python train.py --model="sound classifier" --time_shift_ms=50 --hop_length=160 --targets=["voice"] --norm="batchnorm" --stem="single" --widths=[96, 112, 144] --label_smoothing=0.2 --residual_init="none" --epochs=58.7 --final_lr_fraction=0 --warmup_steps=4780
Rows from block 4 of a small sound classifier, named by matrix and row number. Rows with one number belong to one channel. Each number is 50 + 12 x the weight over its row's rms, rounded and kept within 0 to 99. All counts start at 0. After the name is the row's rms in percent of the matrix's.
After each channel's rows are labels from the 100 clips, of 14976, where the channel reaches its highest value: "responds to" is what is common among them. Only what is clearly more common there than usual is listed. The data: short read English sentences (LibriTTS-R). In brackets: how many of the 100.
# convs0: first width-5 conv (model.blocks.4.convs.0.weight, 96x96x5, each kernel summed), inputs 0-95
# convs1: second width-5 conv (model.blocks.4.convs.1.weight, 96x96x5, transposed, each kernel summed), outputs 0-95

convs0.16 074:44 45 22 49 57 60 63 69 55 50 37 28 63 31 46 36 45 39 52 58 42 40 48 60 34 45 77 58 15 43 33 44 46 65 40 56 70 46 46 41 55 39 46 52 39 37 37 51 42 43 42 56 37 45 50 24 37 54 51 30 31 27 45 49 53 38 27 54 50 48 51 42 50 56 59 60 49 39 35 57 60 22 36 33 46 48 50 34 58 46 41 35 56 46 46 63
convs1.16 109:56 52 51 42 56 50 48 60 35 80 56 42 58 29 49 51 52 59 59 32 39 44 30 53 56 52 34 41 27 57 36 54 28 56 63 50 72 46 67 47 40 29 45 36 47 35 57 70 49 66 56 65 50 53 63 52 60 64 59 37 28 35 60 64 48 42 44 54 65 71 42 45 66 61 35 32 57 37 40 69 44 43 64 36 60 43 46 61 60 48 33 53 45 75 34 50
responds to: voice: male (100)

convs0.58 119:45 41 59 64 42 66 45 66 49 64 48 27 63 36 62 37 37 56 28 48 42 36 40 25 52 10 26 49 51 53 37 54 36 40 39 46 53 37 56 47 55 49 59 44 55 48 38 37 42 40 40 54 43 59 28 44 51 42 42 29 37 57 45 43 35 42 51 50 46 59 45 50 38 70 34 46 32 57 45 64 47 57 52 63 48 50 52 46 67 37 41 23 18 42 50 47
convs1.58 089:56 51 57 41 46 67 52 67 63 56 43 69 63 39 59 61 56 32 49 46 48 49 50 17 52 70 65 57 56 67 74 51 57 58 52 69 51 44 49 45 54 62 65 57 59 52 34 33 39 53 37 56 27 39 39 60 40 34 32 52 50 56 36 70 62 37 44 65 59 35 59 39 28 34 44 45 56 49 65 39 63 68 68 53 53 70 70 37 41 49 67 44 64 57 58 48
responds to: voice: female (89)

convs0.72 075:62 30 47 57 56 47 52 67 39 53 46 60 53 69 51 62 55 64 77 51 55 59 75 57 56 54 60 46 61 38 30 51 68 42 52 36 68 76 35 66 58 50 76 45 57 44 52 58 54 66 36 48 60 31 64 62 39 50 54 47 26 36 30 67 66 50 42 42 71 53 67 58 66 50 62 38 56 45 60 74 53 63 59 52 59 46 50 63 31 58 53 51 54 52 55 63
convs1.72 100:42 58 50 38 51 33 52 32 43 57 61 40 48 48 36 38 48 54 47 45 51 35 38 40 34 43 37 31 26 40 29 47 26 40 32 25 48 46 55 31 40 36 38 36 39 38 59 52 43 50 60 48 58 53 64 47 43 53 65 40 30 40 62 45 41 47 49 29 40 58 31 58 64 61 46 44 43 46 38 66 29 40 36 37 40 29 25 56 50 32 29 44 55 46 32 50
responds to: voice: male (93)

convs0.34 128:38 41 59 67 46 64 49 63 47 60 54 25 69 34 59 41 32 55 41 47 41 39 38 35 51 12 30 46 45 54 39 58 35 47 37 52 50 36 60 44 42 46 64 54 48 47 38 40 42 34 38 55 42 59 34 50 59 36 30 37 42 58 47 51 36 29 51 47 41 61 42 52 49 67 29 47 34 60 51 62 46 57 56 61 44 44 49 43 65 37 43 26 12 46 48 48
convs1.34 121:59 46 51 51 47 66 53 65 68 57 42 67 53 39 67 62 47 37 52 42 49 51 45 24 55 67 52 53 53 66 75 51 58 56 55 73 50 43 40 54 53 57 74 64 68 50 30 42 23 50 45 57 24 35 43 59 47 31 36 50 50 51 36 70 67 39 46 64 62 37 57 21 37 31 42 56 51 53 61 44 56 61 62 61 53 68 71 47 37 56 63 44 55 53 51 56
responds to: voice: female (94)

convs0.28 081:52 36 46 47 65 56 54 68 44 47 54 53 48 47 28 49 59 48 61 53 56 63 61 60 55 58 51 68 53 60 38 51 68 46 55 44 64 62 37 60 62 46 78 59 25 44 56 47 47 61 35 55 67 03 70 53 35 56 57 59 28 32 45 60 51 62 40 45 65 31 69 51 69 54 53 47 45 44 45 70 59 71 57 51 44 61 66 36 38 40 49 60 59 47 52 56
convs1.28 087:38 57 46 37 57 37 52 41 40 56 67 50 58 39 40 38 56 59 46 44 56 40 44 54 36 46 29 40 32 39 36 54 27 41 35 34 54 43 62 41 43 31 43 34 50 26 60 54 48 50 68 39 59 44 65 32 49 64 60 40 35 44 74 47 38 46 50 35 47 58 39 55 64 78 41 39 51 43 48 71 18 44 49 41 45 35 29 61 60 32 28 39 50 50 38 44
responds to: voice: male (100); the word "was" (29)

convs0.6 083:61 40 60 69 69 45 52 51 39 60 55 77 56 59 58 58 47 72 64 48 51 53 59 39 50 50 67 57 56 33 38 63 55 40 48 39 61 63 34 72 74 43 80 43 47 46 54 52 50 67 41 61 54 40 54 74 50 62 45 42 41 51 34 72 60 45 41 23 56 50 77 62 61 54 68 44 59 43 55 53 42 61 63 57 65 37 38 52 35 49 39 65 48 56 69 43
convs1.6 110:33 60 55 37 47 34 49 34 41 45 64 39 47 47 47 44 42 57 37 54 54 38 48 36 29 43 34 32 39 42 33 35 36 34 27 32 28 57 55 33 47 47 30 37 44 41 54 45 42 37 62 46 55 50 66 56 36 48 51 37 37 45 60 45 44 43 40 22 45 53 31 55 57 59 62 48 32 54 49 59 26 40 38 34 27 30 20 54 49 43 34 45 60 43 45 56
responds to: voice: female (99)

convs0.56 101:61 42 53 60 60 45 36 19 31 51 63 46 52 62 48 56 36 60 48 69 45 40 41 43 50 71 61 55 41 42 50 55 46 52 41 48 52 45 39 29 62 42 47 41 41 57 39 47 56 61 52 52 56 34 33 61 38 43 44 47 55 53 30 47 55 24 43 48 54 49 61 60 51 44 28 52 63 35 51 29 44 49 77 48 81 14 34 34 48 28 42 43 34 65 41 55
convs1.56 113:37 63 55 50 33 51 50 41 52 45 61 42 30 56 56 40 39 52 30 75 58 59 60 38 32 31 29 25 61 60 54 30 60 30 44 36 18 59 45 37 48 57 31 42 39 42 42 36 40 33 50 40 55 30 50 65 33 39 52 37 38 43 47 24 33 44 55 48 45 52 44 54 48 53 53 60 29 53 48 44 36 35 38 51 33 52 41 60 33 47 35 43 58 45 39 51
responds to: voice: female (100)

convs0.48 116:41 42 29 36 43 44 74 53 60 39 28 46 38 52 39 53 40 40 52 47 32 43 61 76 31 53 56 51 33 44 45 30 47 57 51 40 53 55 38 43 52 43 43 51 34 48 55 43 46 51 45 32 44 35 41 16 30 48 54 51 51 44 54 46 39 36 41 80 58 31 36 38 39 38 55 42 51 45 38 63 76 35 33 30 49 56 70 48 40 48 69 46 56 45 63 62
convs1.48 140:55 61 34 51 57 44 46 47 50 77 52 47 67 24 41 40 68 46 59 36 57 44 27 61 44 42 41 42 43 41 49 53 30 61 49 44 61 29 71 44 32 43 51 42 33 44 63 49 54 68 41 55 51 73 49 58 61 63 55 54 46 48 47 52 41 58 70 59 52 74 44 57 58 62 24 35 68 30 33 58 51 48 51 58 56 37 46 55 64 32 52 51 36 54 30 22
responds to: voice: male (99)

convs0.88 087:58 40 58 58 65 35 61 33 27 47 60 62 39 76 50 60 38 60 61 50 36 53 57 52 46 63 64 44 48 52 45 60 46 42 51 54 54 54 41 48 70 40 65 45 35 54 36 43 52 59 43 52 59 25 55 68 43 56 39 57 44 54 27 68 67 35 43 29 51 48 72 55 60 37 67 46 66 43 56 39 38 63 68 41 75 27 31 39 38 42 41 59 34 63 69 50
convs1.88 098:40 60 52 49 46 39 50 32 33 39 59 33 45 52 45 36 40 58 40 67 52 41 55 46 32 30 34 43 43 43 37 34 53 32 24 25 26 62 51 33 48 49 28 41 39 39 54 50 40 33 60 39 58 44 63 54 42 47 49 44 33 43 56 32 40 53 60 30 39 49 40 62 60 61 59 51 38 55 46 59 31 33 32 47 21 38 38 66 43 42 30 46 55 35 41 51
responds to: voice: female (100)

convs0.1 086:44 35 35 38 53 44 57 57 48 32 53 53 25 56 33 49 54 45 68 56 38 49 68 73 42 67 52 59 40 48 49 49 62 55 55 52 56 76 41 49 56 51 57 50 40 37 54 39 48 48 53 40 56 21 60 41 24 54 55 60 34 51 55 46 63 40 48 67 74 31 55 38 58 44 77 27 55 42 53 69 63 53 36 28 43 58 73 54 31 55 71 54 59 54 60 52
convs1.1 084:55 59 40 44 49 39 48 35 37 57 60 45 58 43 36 38 49 54 49 47 58 44 41 61 38 33 39 46 33 44 39 47 34 47 36 34 55 45 62 43 29 31 38 34 47 32 69 61 44 49 51 50 65 61 64 41 51 57 68 53 40 41 60 43 29 54 64 46 49 78 29 61 70 68 50 40 55 46 32 74 28 39 45 45 48 31 29 67 58 23 40 51 42 47 37 40
responds to: voice: male (100)

convs0.22 115:35 55 40 36 47 46 60 48 62 38 31 57 49 52 43 47 50 35 50 44 36 49 69 81 30 42 51 47 33 34 52 30 43 47 54 50 40 59 38 50 54 42 50 50 45 35 47 35 39 50 55 30 48 41 43 21 39 49 55 53 47 55 53 53 53 45 42 81 60 38 39 38 41 36 71 52 61 51 46 54 74 40 27 27 43 64 79 48 26 51 67 52 57 39 65 47
convs1.22 160:57 54 33 52 60 46 51 45 52 67 47 45 67 21 30 46 66 46 59 30 57 44 18 60 50 43 49 49 34 42 41 53 30 58 45 49 61 29 68 48 35 33 56 41 39 44 61 54 56 65 42 49 52 71 44 55 63 60 51 55 47 48 52 50 45 62 69 53 46 63 45 56 54 59 21 27 57 25 35 57 49 50 47 61 53 38 44 55 68 36 56 50 27 50 33 24
responds to: voice: male (86)

convs0.41 088:51 36 59 48 53 45 42 55 25 41 49 52 42 45 37 53 63 55 70 56 44 63 50 56 50 44 39 49 56 50 42 52 61 53 56 60 52 69 34 58 45 42 72 41 34 42 52 48 43 69 59 45 56 00 70 57 41 46 60 53 35 53 49 64 64 59 45 44 52 31 68 49 62 33 49 42 63 51 57 64 52 71 51 40 41 52 66 32 39 28 54 62 34 42 41 46
convs1.41 073:57 44 42 47 55 36 54 28 47 48 63 38 56 51 52 28 45 55 55 51 57 41 45 65 53 48 37 51 32 47 38 49 44 45 36 36 48 54 53 51 43 23 44 44 52 22 64 64 41 43 61 34 68 39 72 18 59 56 58 48 39 37 72 38 35 51 55 35 45 55 50 59 83 74 51 55 45 55 47 65 31 45 41 59 49 45 30 76 44 37 35 35 51 49 47 52
responds to: voice: male (100)

convs0.61 109:45 43 58 56 46 41 28 42 50 60 59 22 52 43 56 47 25 51 16 40 33 37 42 34 59 35 26 50 47 57 47 50 30 54 48 42 60 37 62 53 62 52 48 46 49 57 51 35 36 39 48 56 49 61 38 49 55 34 42 34 62 40 48 36 41 39 41 42 38 57 49 43 48 71 34 41 32 55 49 59 31 63 53 66 46 43 54 41 59 37 43 34 15 47 43 24
convs1.61 080:40 59 61 42 46 60 49 58 52 48 52 66 56 37 49 61 40 39 52 50 43 48 67 42 56 67 47 64 52 52 85 56 54 44 50 56 42 51 47 39 57 52 63 64 49 47 51 29 24 47 40 44 33 27 36 48 31 20 30 49 43 54 31 52 58 37 46 66 57 44 62 18 21 31 47 42 56 44 54 35 55 60 70 57 57 67 63 37 37 47 64 34 56 59 56 47
responds to: voice: female (100)