{"model": "sound classifier", "dataset": "short read English sentences (LibriTTS-R)", "gain_aug_db": 10, "n_mels": 80, "arch": "tc_resnet", "depths": [5, 5, 5], "mixing": "cutmix", "loss": "cross_entropy", "residual_init": "none", "beta2": 0.999, "eps": 1e-10, "epochs": 58.7}
Rows from block 7 of a small sound classifier, named by matrix and row number. Rows with one number belong to one channel. Each number is 128 + 32 x the weight over its row's rms, rounded and kept within 0 to 255. All counts start at 0. Numbers have three digits each.
Before each channel's rows are labels from the 100 clips, of 14976, where the channel reaches its highest value: "top examples" is what is common among them. Only what is clearly more common there than usual is listed. The data: short read English sentences (LibriTTS-R). In brackets: how many of the 100.
# convs0: first width-5 conv (model.blocks.7.convs.0.weight, 112x112x5, each kernel summed), inputs 0-55
# convs1: second width-5 conv (model.blocks.7.convs.1.weight, 112x112x5, transposed, each kernel summed), outputs 0-55

top examples: voice: male (99)
convs0.28:139097147132105119140138171087099077150159086132104097182128094170132090136098094085142096106090156090100093076089117161136127105127086105115152134137121084125159192090
convs1.28:094175091099108108106112085094167123103156143103178104093098088094089115101091080152110098081082151086144125090143114172106100104171083097085115104121098149121102100081

top examples: voice: male (100)
convs0.18:148090128122108121146137181088129047146156073119132108187128121167129098142122093099152090075105157093086062134122080160109144108111097115135148148142112078125159168116
convs1.18:089164083115105122108124104089166114104182118086169107091085107080096121098103079154093109073098146075132115108145115155106111119151076097109121119138088152125099097100

top examples: voice: female (100)
convs0.86:143181139146118131099071138135063187132121090109086093125140108116151122099121112093125145151066121072075176104085141113117154127123073110044104133156167191136118159093
convs1.86:133132136104126055069085109135146125159087139132117110095139065131113116156094177159107131110138120165098118132105067097119162080139172161078069133194133113160174124099

top examples: voice: male (86)
convs0.94:071115157168150162165149111132120159160185138129146085139121104197152174120155124123132113173121140157150158067082124130151081128098139138116123111109155110125141195137
convs1.94:092149111123089111093117102074148113116163107087159101114090060091112165103086121131122128138093169066136155130112139157094090135163094086083129125113092117047128147116

top examples: voice: male (100)
convs0.110:134043104089119101140102152108137104136142115124129117165127094187147100109105078071156154123072128084119134072081131157091119114128098084098127108085109122153144178095
convs1.110:103146075100107100093091111115175128102136188143135113089116131127092114083085111133132078092069121121190132101152115156122106107134099105103079088119092188143103112064

top examples: voice: male (100)
convs0.25:135068105107114103146128161096088063140140069129110100161145082142135070113114114064138103084074145100088066086126093163103150102121095098110153127123102092125152159088
convs1.25:098150091099120118116114079093165131106144164102155100094116116093084095088071097141104072080073126106158130095171119161110089104128081110102113091130103172132103097081

top examples: voice: male (95)
convs0.34:106087140103119156119128109145190151116149122062113122128127200157144206144145115172147115109188093095135157101135089105086051131092134169104093119089106110095106114134
convs1.34:121125130149141119103129154128127130063142119061111153128060082098177253150155095142135197193113124137105080129102158116102128148166152095140098133098116130074065083136

top examples: voice: female (100)
convs0.107:129131083112131131118078116140097149091107117129111121054147101073152131066126140132069158145103090128118145108091143099087127130106145130090096144146157148104060067115
convs1.107:118154108107122067074082119145135070084104155138140109091133087103140114115132149157105164149149118141104042143069065090100139085135152125103063119153146146156083083107

top examples: voice: female (100)
convs0.7:106099118147142137130078105155135145097148129137129080102140141140155170103143114114096143155113091106126182114084138080119106126094128124083069112153167154134076117126
convs1.7:095120100102114062065107132122120077113133107151125082094112056119137171100139148132149150142112130133097061158108085122097114064134140128086067131125133105104121111111

top examples: voice: female (100)
convs0.30:142120083122118121120072138125088143067133093125110147087145102125157119061133127109083170130082072125136146105085136092096129122112146141088090136149149129163034081134
convs1.30:135148110094084061080098140140152062073074162121124122096136100104120117140154139168113170123182135134077036134068074100083131091115137144112069110170125125193083074120

top examples: voice: male (100)
convs0.108:148118153132122121144145170075095066154165096122109119165118100156143097143111088089135122085093153090094083077098097162141138116133087110126156149142109085127149190103
convs1.108:102177116109121115109113074091161131100170130094187092102103097095091111115056096176105105101100179093152122084136124168085103110195099102084118091124102159125105110073

top examples: voice: male (100)
convs0.37:145088105112118110139141168095074050134146083107117105154145092129127071118135109066140099078075140094084059097154088173103155109112087104143162138128099091119147153110
convs1.37:106139102117155131124128068087156135106152133072157098092112131082081091099076098153086077097096139117160118081188118171106093117145097120107128085127115181133097092086

top examples: voice: male (99)
convs0.4:137086140130109112137133168083106082143159083131113101175123099175140090125110084074142096102082147084105093076083118160137131109120086101119146130127108095123151197096
convs1.4:100173100094110113102110084095169129105158156104170099097108099103085115101075091151116090082086149097153128095148116174099097107166084099090110095129099164124106109070

top examples: voice: female (100)
convs0.66:141125101122121128134064132119071145074120091129113140101139094137152116078129115101078184139063075122118164102076139086088124121107141122058087129151163146172063099127
convs1.66:134143108089099051062085148125154114088091163145126117097140099131120111155137131164126155118162112122097083136086064101062127076116124138122044115172137115215096073133

top examples: voice: female (100)
convs0.3:110071061123129124129065091124115127087126148153129124057146101099148125065129136092072163137078082132138154135104147105106135133107150122104064132142144143127056065122
convs1.3:101136094091118089076107137132120014085113134170128103096132090103132070092152141117100161125143132125089009157083049104103132072117132119125091116125132123162082083117

top examples: voice: male (100)
convs0.13:144080123115108105142128172084095060147156073115108106167136089151137074127111098068141116081070150086101075090114087159115132108130094104115149136125099086120151168096
convs1.13:095162097102118115106117079096166130101166143092164102092112106090086102099073091155103088082091142096155124079152119157099098110159090113098114093128099175132101103084

top examples: voice: female (100)
convs0.69:109070075126139131146070102126120140080120139145130091075135107104139141076136119095056162150076093123121163127098139090107133130110135118091079117151165147128070094111
convs1.69:108129100091126068068101144119109032113102112179120083098126075111137090095137140103127149137131134124105065150086060105101124054124145123102076117098130109123109099115

top examples: voice: male (100)
convs0.111:178116114113145120144153172120098057116155109082127116159121126146133104119161080081148113074091126077102063098186099173108135113110087115159156130126102077124130156133
convs1.111:097122118161190149121164097117160129087168117072129121113120168094104098141092098153064080131133160112187101071211138150119122161156102135148127112118122211128090104108

top examples: voice: male (100)
convs0.61:160045085089127102138112149118122058114130125107130153170112109171141080114130067078150166081073125076126093114150109137088101109156089105123152101096097079148139153110
convs1.61:102122079134143119111139135135161129085174174135114128092108160116127084088118095129094100115080105125185098071181134144131117130117100111163098103109106202171079072113

top examples: voice: female (100)
convs0.100:151149105140124118111068151111056155105148082117095138140143078148148112065117115070098159139047105094099169102071138082119120136131101103064118118152158162162105167113
convs1.100:127140145109103057062092113129130114138094144111138108109146064140120102161124174157115130120147156141090103136092087099105133085151158154071064123225124124170154135111

top examples: voice: female (100)
convs0.31:115092078120127121138089099117123129096124127128126147034134099085150123079132137131086151129115082139136120113108128113107131110100155127119074138131131119120035044126
convs1.31:131146112125119118087105131137120049051107158103120140089139116086134090099164119116090188144140124120091019149058094087103118128129138099127093104088113152157047057114

top examples: voice: female (100)
convs0.101:123095078116128127133075110109094152083117112133130152073134093129149132060126111111082164148078081112133151114084134078087114130107131125086074124143162131159051077131
convs1.101:125137106098112059068087143129139060073084152138123123092130094108130089130140126143109174129160120121090041145081069092074119093114139123119059114144119130191073068122

top examples: voice: male (100)
convs0.88:155055130117071150114124174116176101146160088086115132179139166183131158166120110139176073094137145108116111126130081159069110119081132151125133143120108083115158153112
convs1.88:082145065145106128111114107085171116100159101075145127082078105075110174095114067151103133098092127081131116115134118152112148142146078094119118131129086158114098093101

top examples: voice: female (100)
convs0.36:140147134140116118102055131101073159092109071105106120133155105147133115088120120075108140142051092089082154083072137097130139105096100102084095121154157165178105161116
convs1.36:156154126121120064057069135134163120132095165138134121085148087121100111160106152169113116110170132162132135147096072123130152070143186151113042105173111103196156115121

top examples: voice: female (100)
convs0.97:114099079115129126126083090123123130100120133133130138031140102087150134072124132134085151138113084130129137122104134109101125124096147133106077146137138132113036058128
convs1.97:115148104125130103082096125143128039068108145134130120086137104096145113100152135137095182150141118127097004156064080081103115108125146092126084105112133147152062074122

top examples: voice: male (99)
convs0.75:140064131116110111135120170091119091141164088130121103180123104181142106119119082072149094102088144086110098081091123163110143104097088093123150125112105105139149198103
convs1.75:094165094100111111102107085102178127106153163107159107094110118108075121097068100155117082084085137101159128101157117179111096115152086100103109095129095171128106104075

top examples: voice: male (100)
convs0.76:123080087103139105147141099120144063129134157077136112138129110125137084093138102066134131093077127088106065163159105155111149118155087091152161096097093065098136151125
convs1.76:108133099140183159125177155145131124090165148140107143126098174094147062091115104055103125135061120141197114127175155154134092158117132130178116137085122222130094100130

top examples: voice: female (100)
convs0.59:113100073114128125119078094125110134093125127137128129046145097083153128069126137127082160134108083141130138111101136104101134123105150129107077140140143134119042053125
convs1.59:124145098118117092082097130141126030072101152143131111095138099093137104094152130141099175144153124132102006153066069096107131094126138111118080100114129144161064072118

top examples: voice: female (100)
convs0.79:133124075135116122113079120105030146125121106118115126134131095155128131064114095052134140136045114066104174134081127089115134150119063101083099132140150179189134160120
convs1.79:128116091112131063067112121106105108147111131141133109097139060154125104102113169109109123119109116145097109170123063115116145082109157139108081142205117108169150127118

top examples: voice: male (99)
convs0.46:135052119112116105141116153098134101137157105126123116172124101185151100113105068073154141119074135079122127082079129155104117109127094087102131117093108108145141185090
convs1.46:106162082096104103090095104107172131099152178123149106093109119124092117094081099138128087089071137109180129096139119167105105109155098100098086084122090185138104110060

top examples: voice: male (99)
convs0.11:144103150130129111139130171090111085148166107142103115170120098164150093133108078082136129099086145089108103077080124161137128110139092102120145136131106089121145191086
convs1.11:100177117095105108102108082096164133101163147103175098106110097102092110113059099160117096088089167103152126081140125171089105105181085108088107091123104163131104111068

top examples: voice: female (99)
convs0.9:091141190163127135170109123141155156154129131100103095127125139135144089138120103083123144153079140089131107078077132131146079102156092113065116103091130107086115164075
convs1.9:116155137146099068103083097104128087123169136104117129106153072112140087131090147096175140137069183110183164126046181136116117131179138090111085099086095161108148153104

top examples: voice: female (99)
convs0.74:117061113112131128159058119111122138076115132140139130080127108129148133105136111106067164145074078133126156107084139092080122119082153115085068117139157141149059080104
convs1.74:120126097075090048058085147114134083097102155162111128103131071114136068120142136124133163121129115124113088144085054102080119068104127122126056104091121101213090076135

top examples: voice: male (98)
convs0.12:137096124125130153177153152069082093157169104116126132148116088167130141132103081089138064104102158093098084057100070154153128118086079120125151150151127070157151183121
convs1.12:107180114132112119114107064073174110106157114100195072112110103090081135115058112160102099125105200093175132089130123177092099117177124083090131085112100157098105121064

top examples: voice: male (99)
convs0.2:152094138129133115136131168087107067134158112115125128173110104175138095121131069069141127083075138077107088084116106158127129115134076102127162130123105087144141198109
convs1.2:100164110115135116106119092101166133094173144095156102102105130108089101109061100166104084094096166111171117086166126169099105124174098113115116093121100186144093107083

top examples: voice: male (100)
convs0.71:141057085100123101143129160100093064129136090118124110160145087140128068103128110066140110077074139095089058100149089161096143105115094093130158125117090087130149148106
convs1.71:093127084105138126115128074097167129101148160084140101089118140103079081080085096131093073085086111119159121106200119154109094109111087116117118087123102190141096090092

top examples: voice: female (100)
convs0.55:077043054122134120140072051104135121122111176153159143053137088099139123079113125104085152132090103132134144140106141099114133134113143111120066129137131131129085073113
convs1.55:098126093116130092081097135129111026083107126184121107094131085102138041083141126062094158139107133127121037181076079097120113080111137077140090093074115135158074078125

top examples: voice: female (99)
convs0.105:125135106135122116144069149112084142063139064106120137102138090156147107069147114122075176123078063122116146120073117079099111099103136141090091129148161117164045103161
convs1.105:136150132114081065057112165121152098075077163117116122109140120127107120174149146159123170135169124100101077125087109114073094119113114127114053113175125128194087073134

top examples: voice: male (99)
convs0.103:143115163139125122144142177086112080154163098129111109178116101176143101144106085092137118105093158088103091078089111158146124105139087106121144137138119079122148195098
convs1.103:093179108106112112109110089096166126096169134103179096101094089092096117112070084162107099087094175087144122082133121171098110110200091100089111101128100149123102109080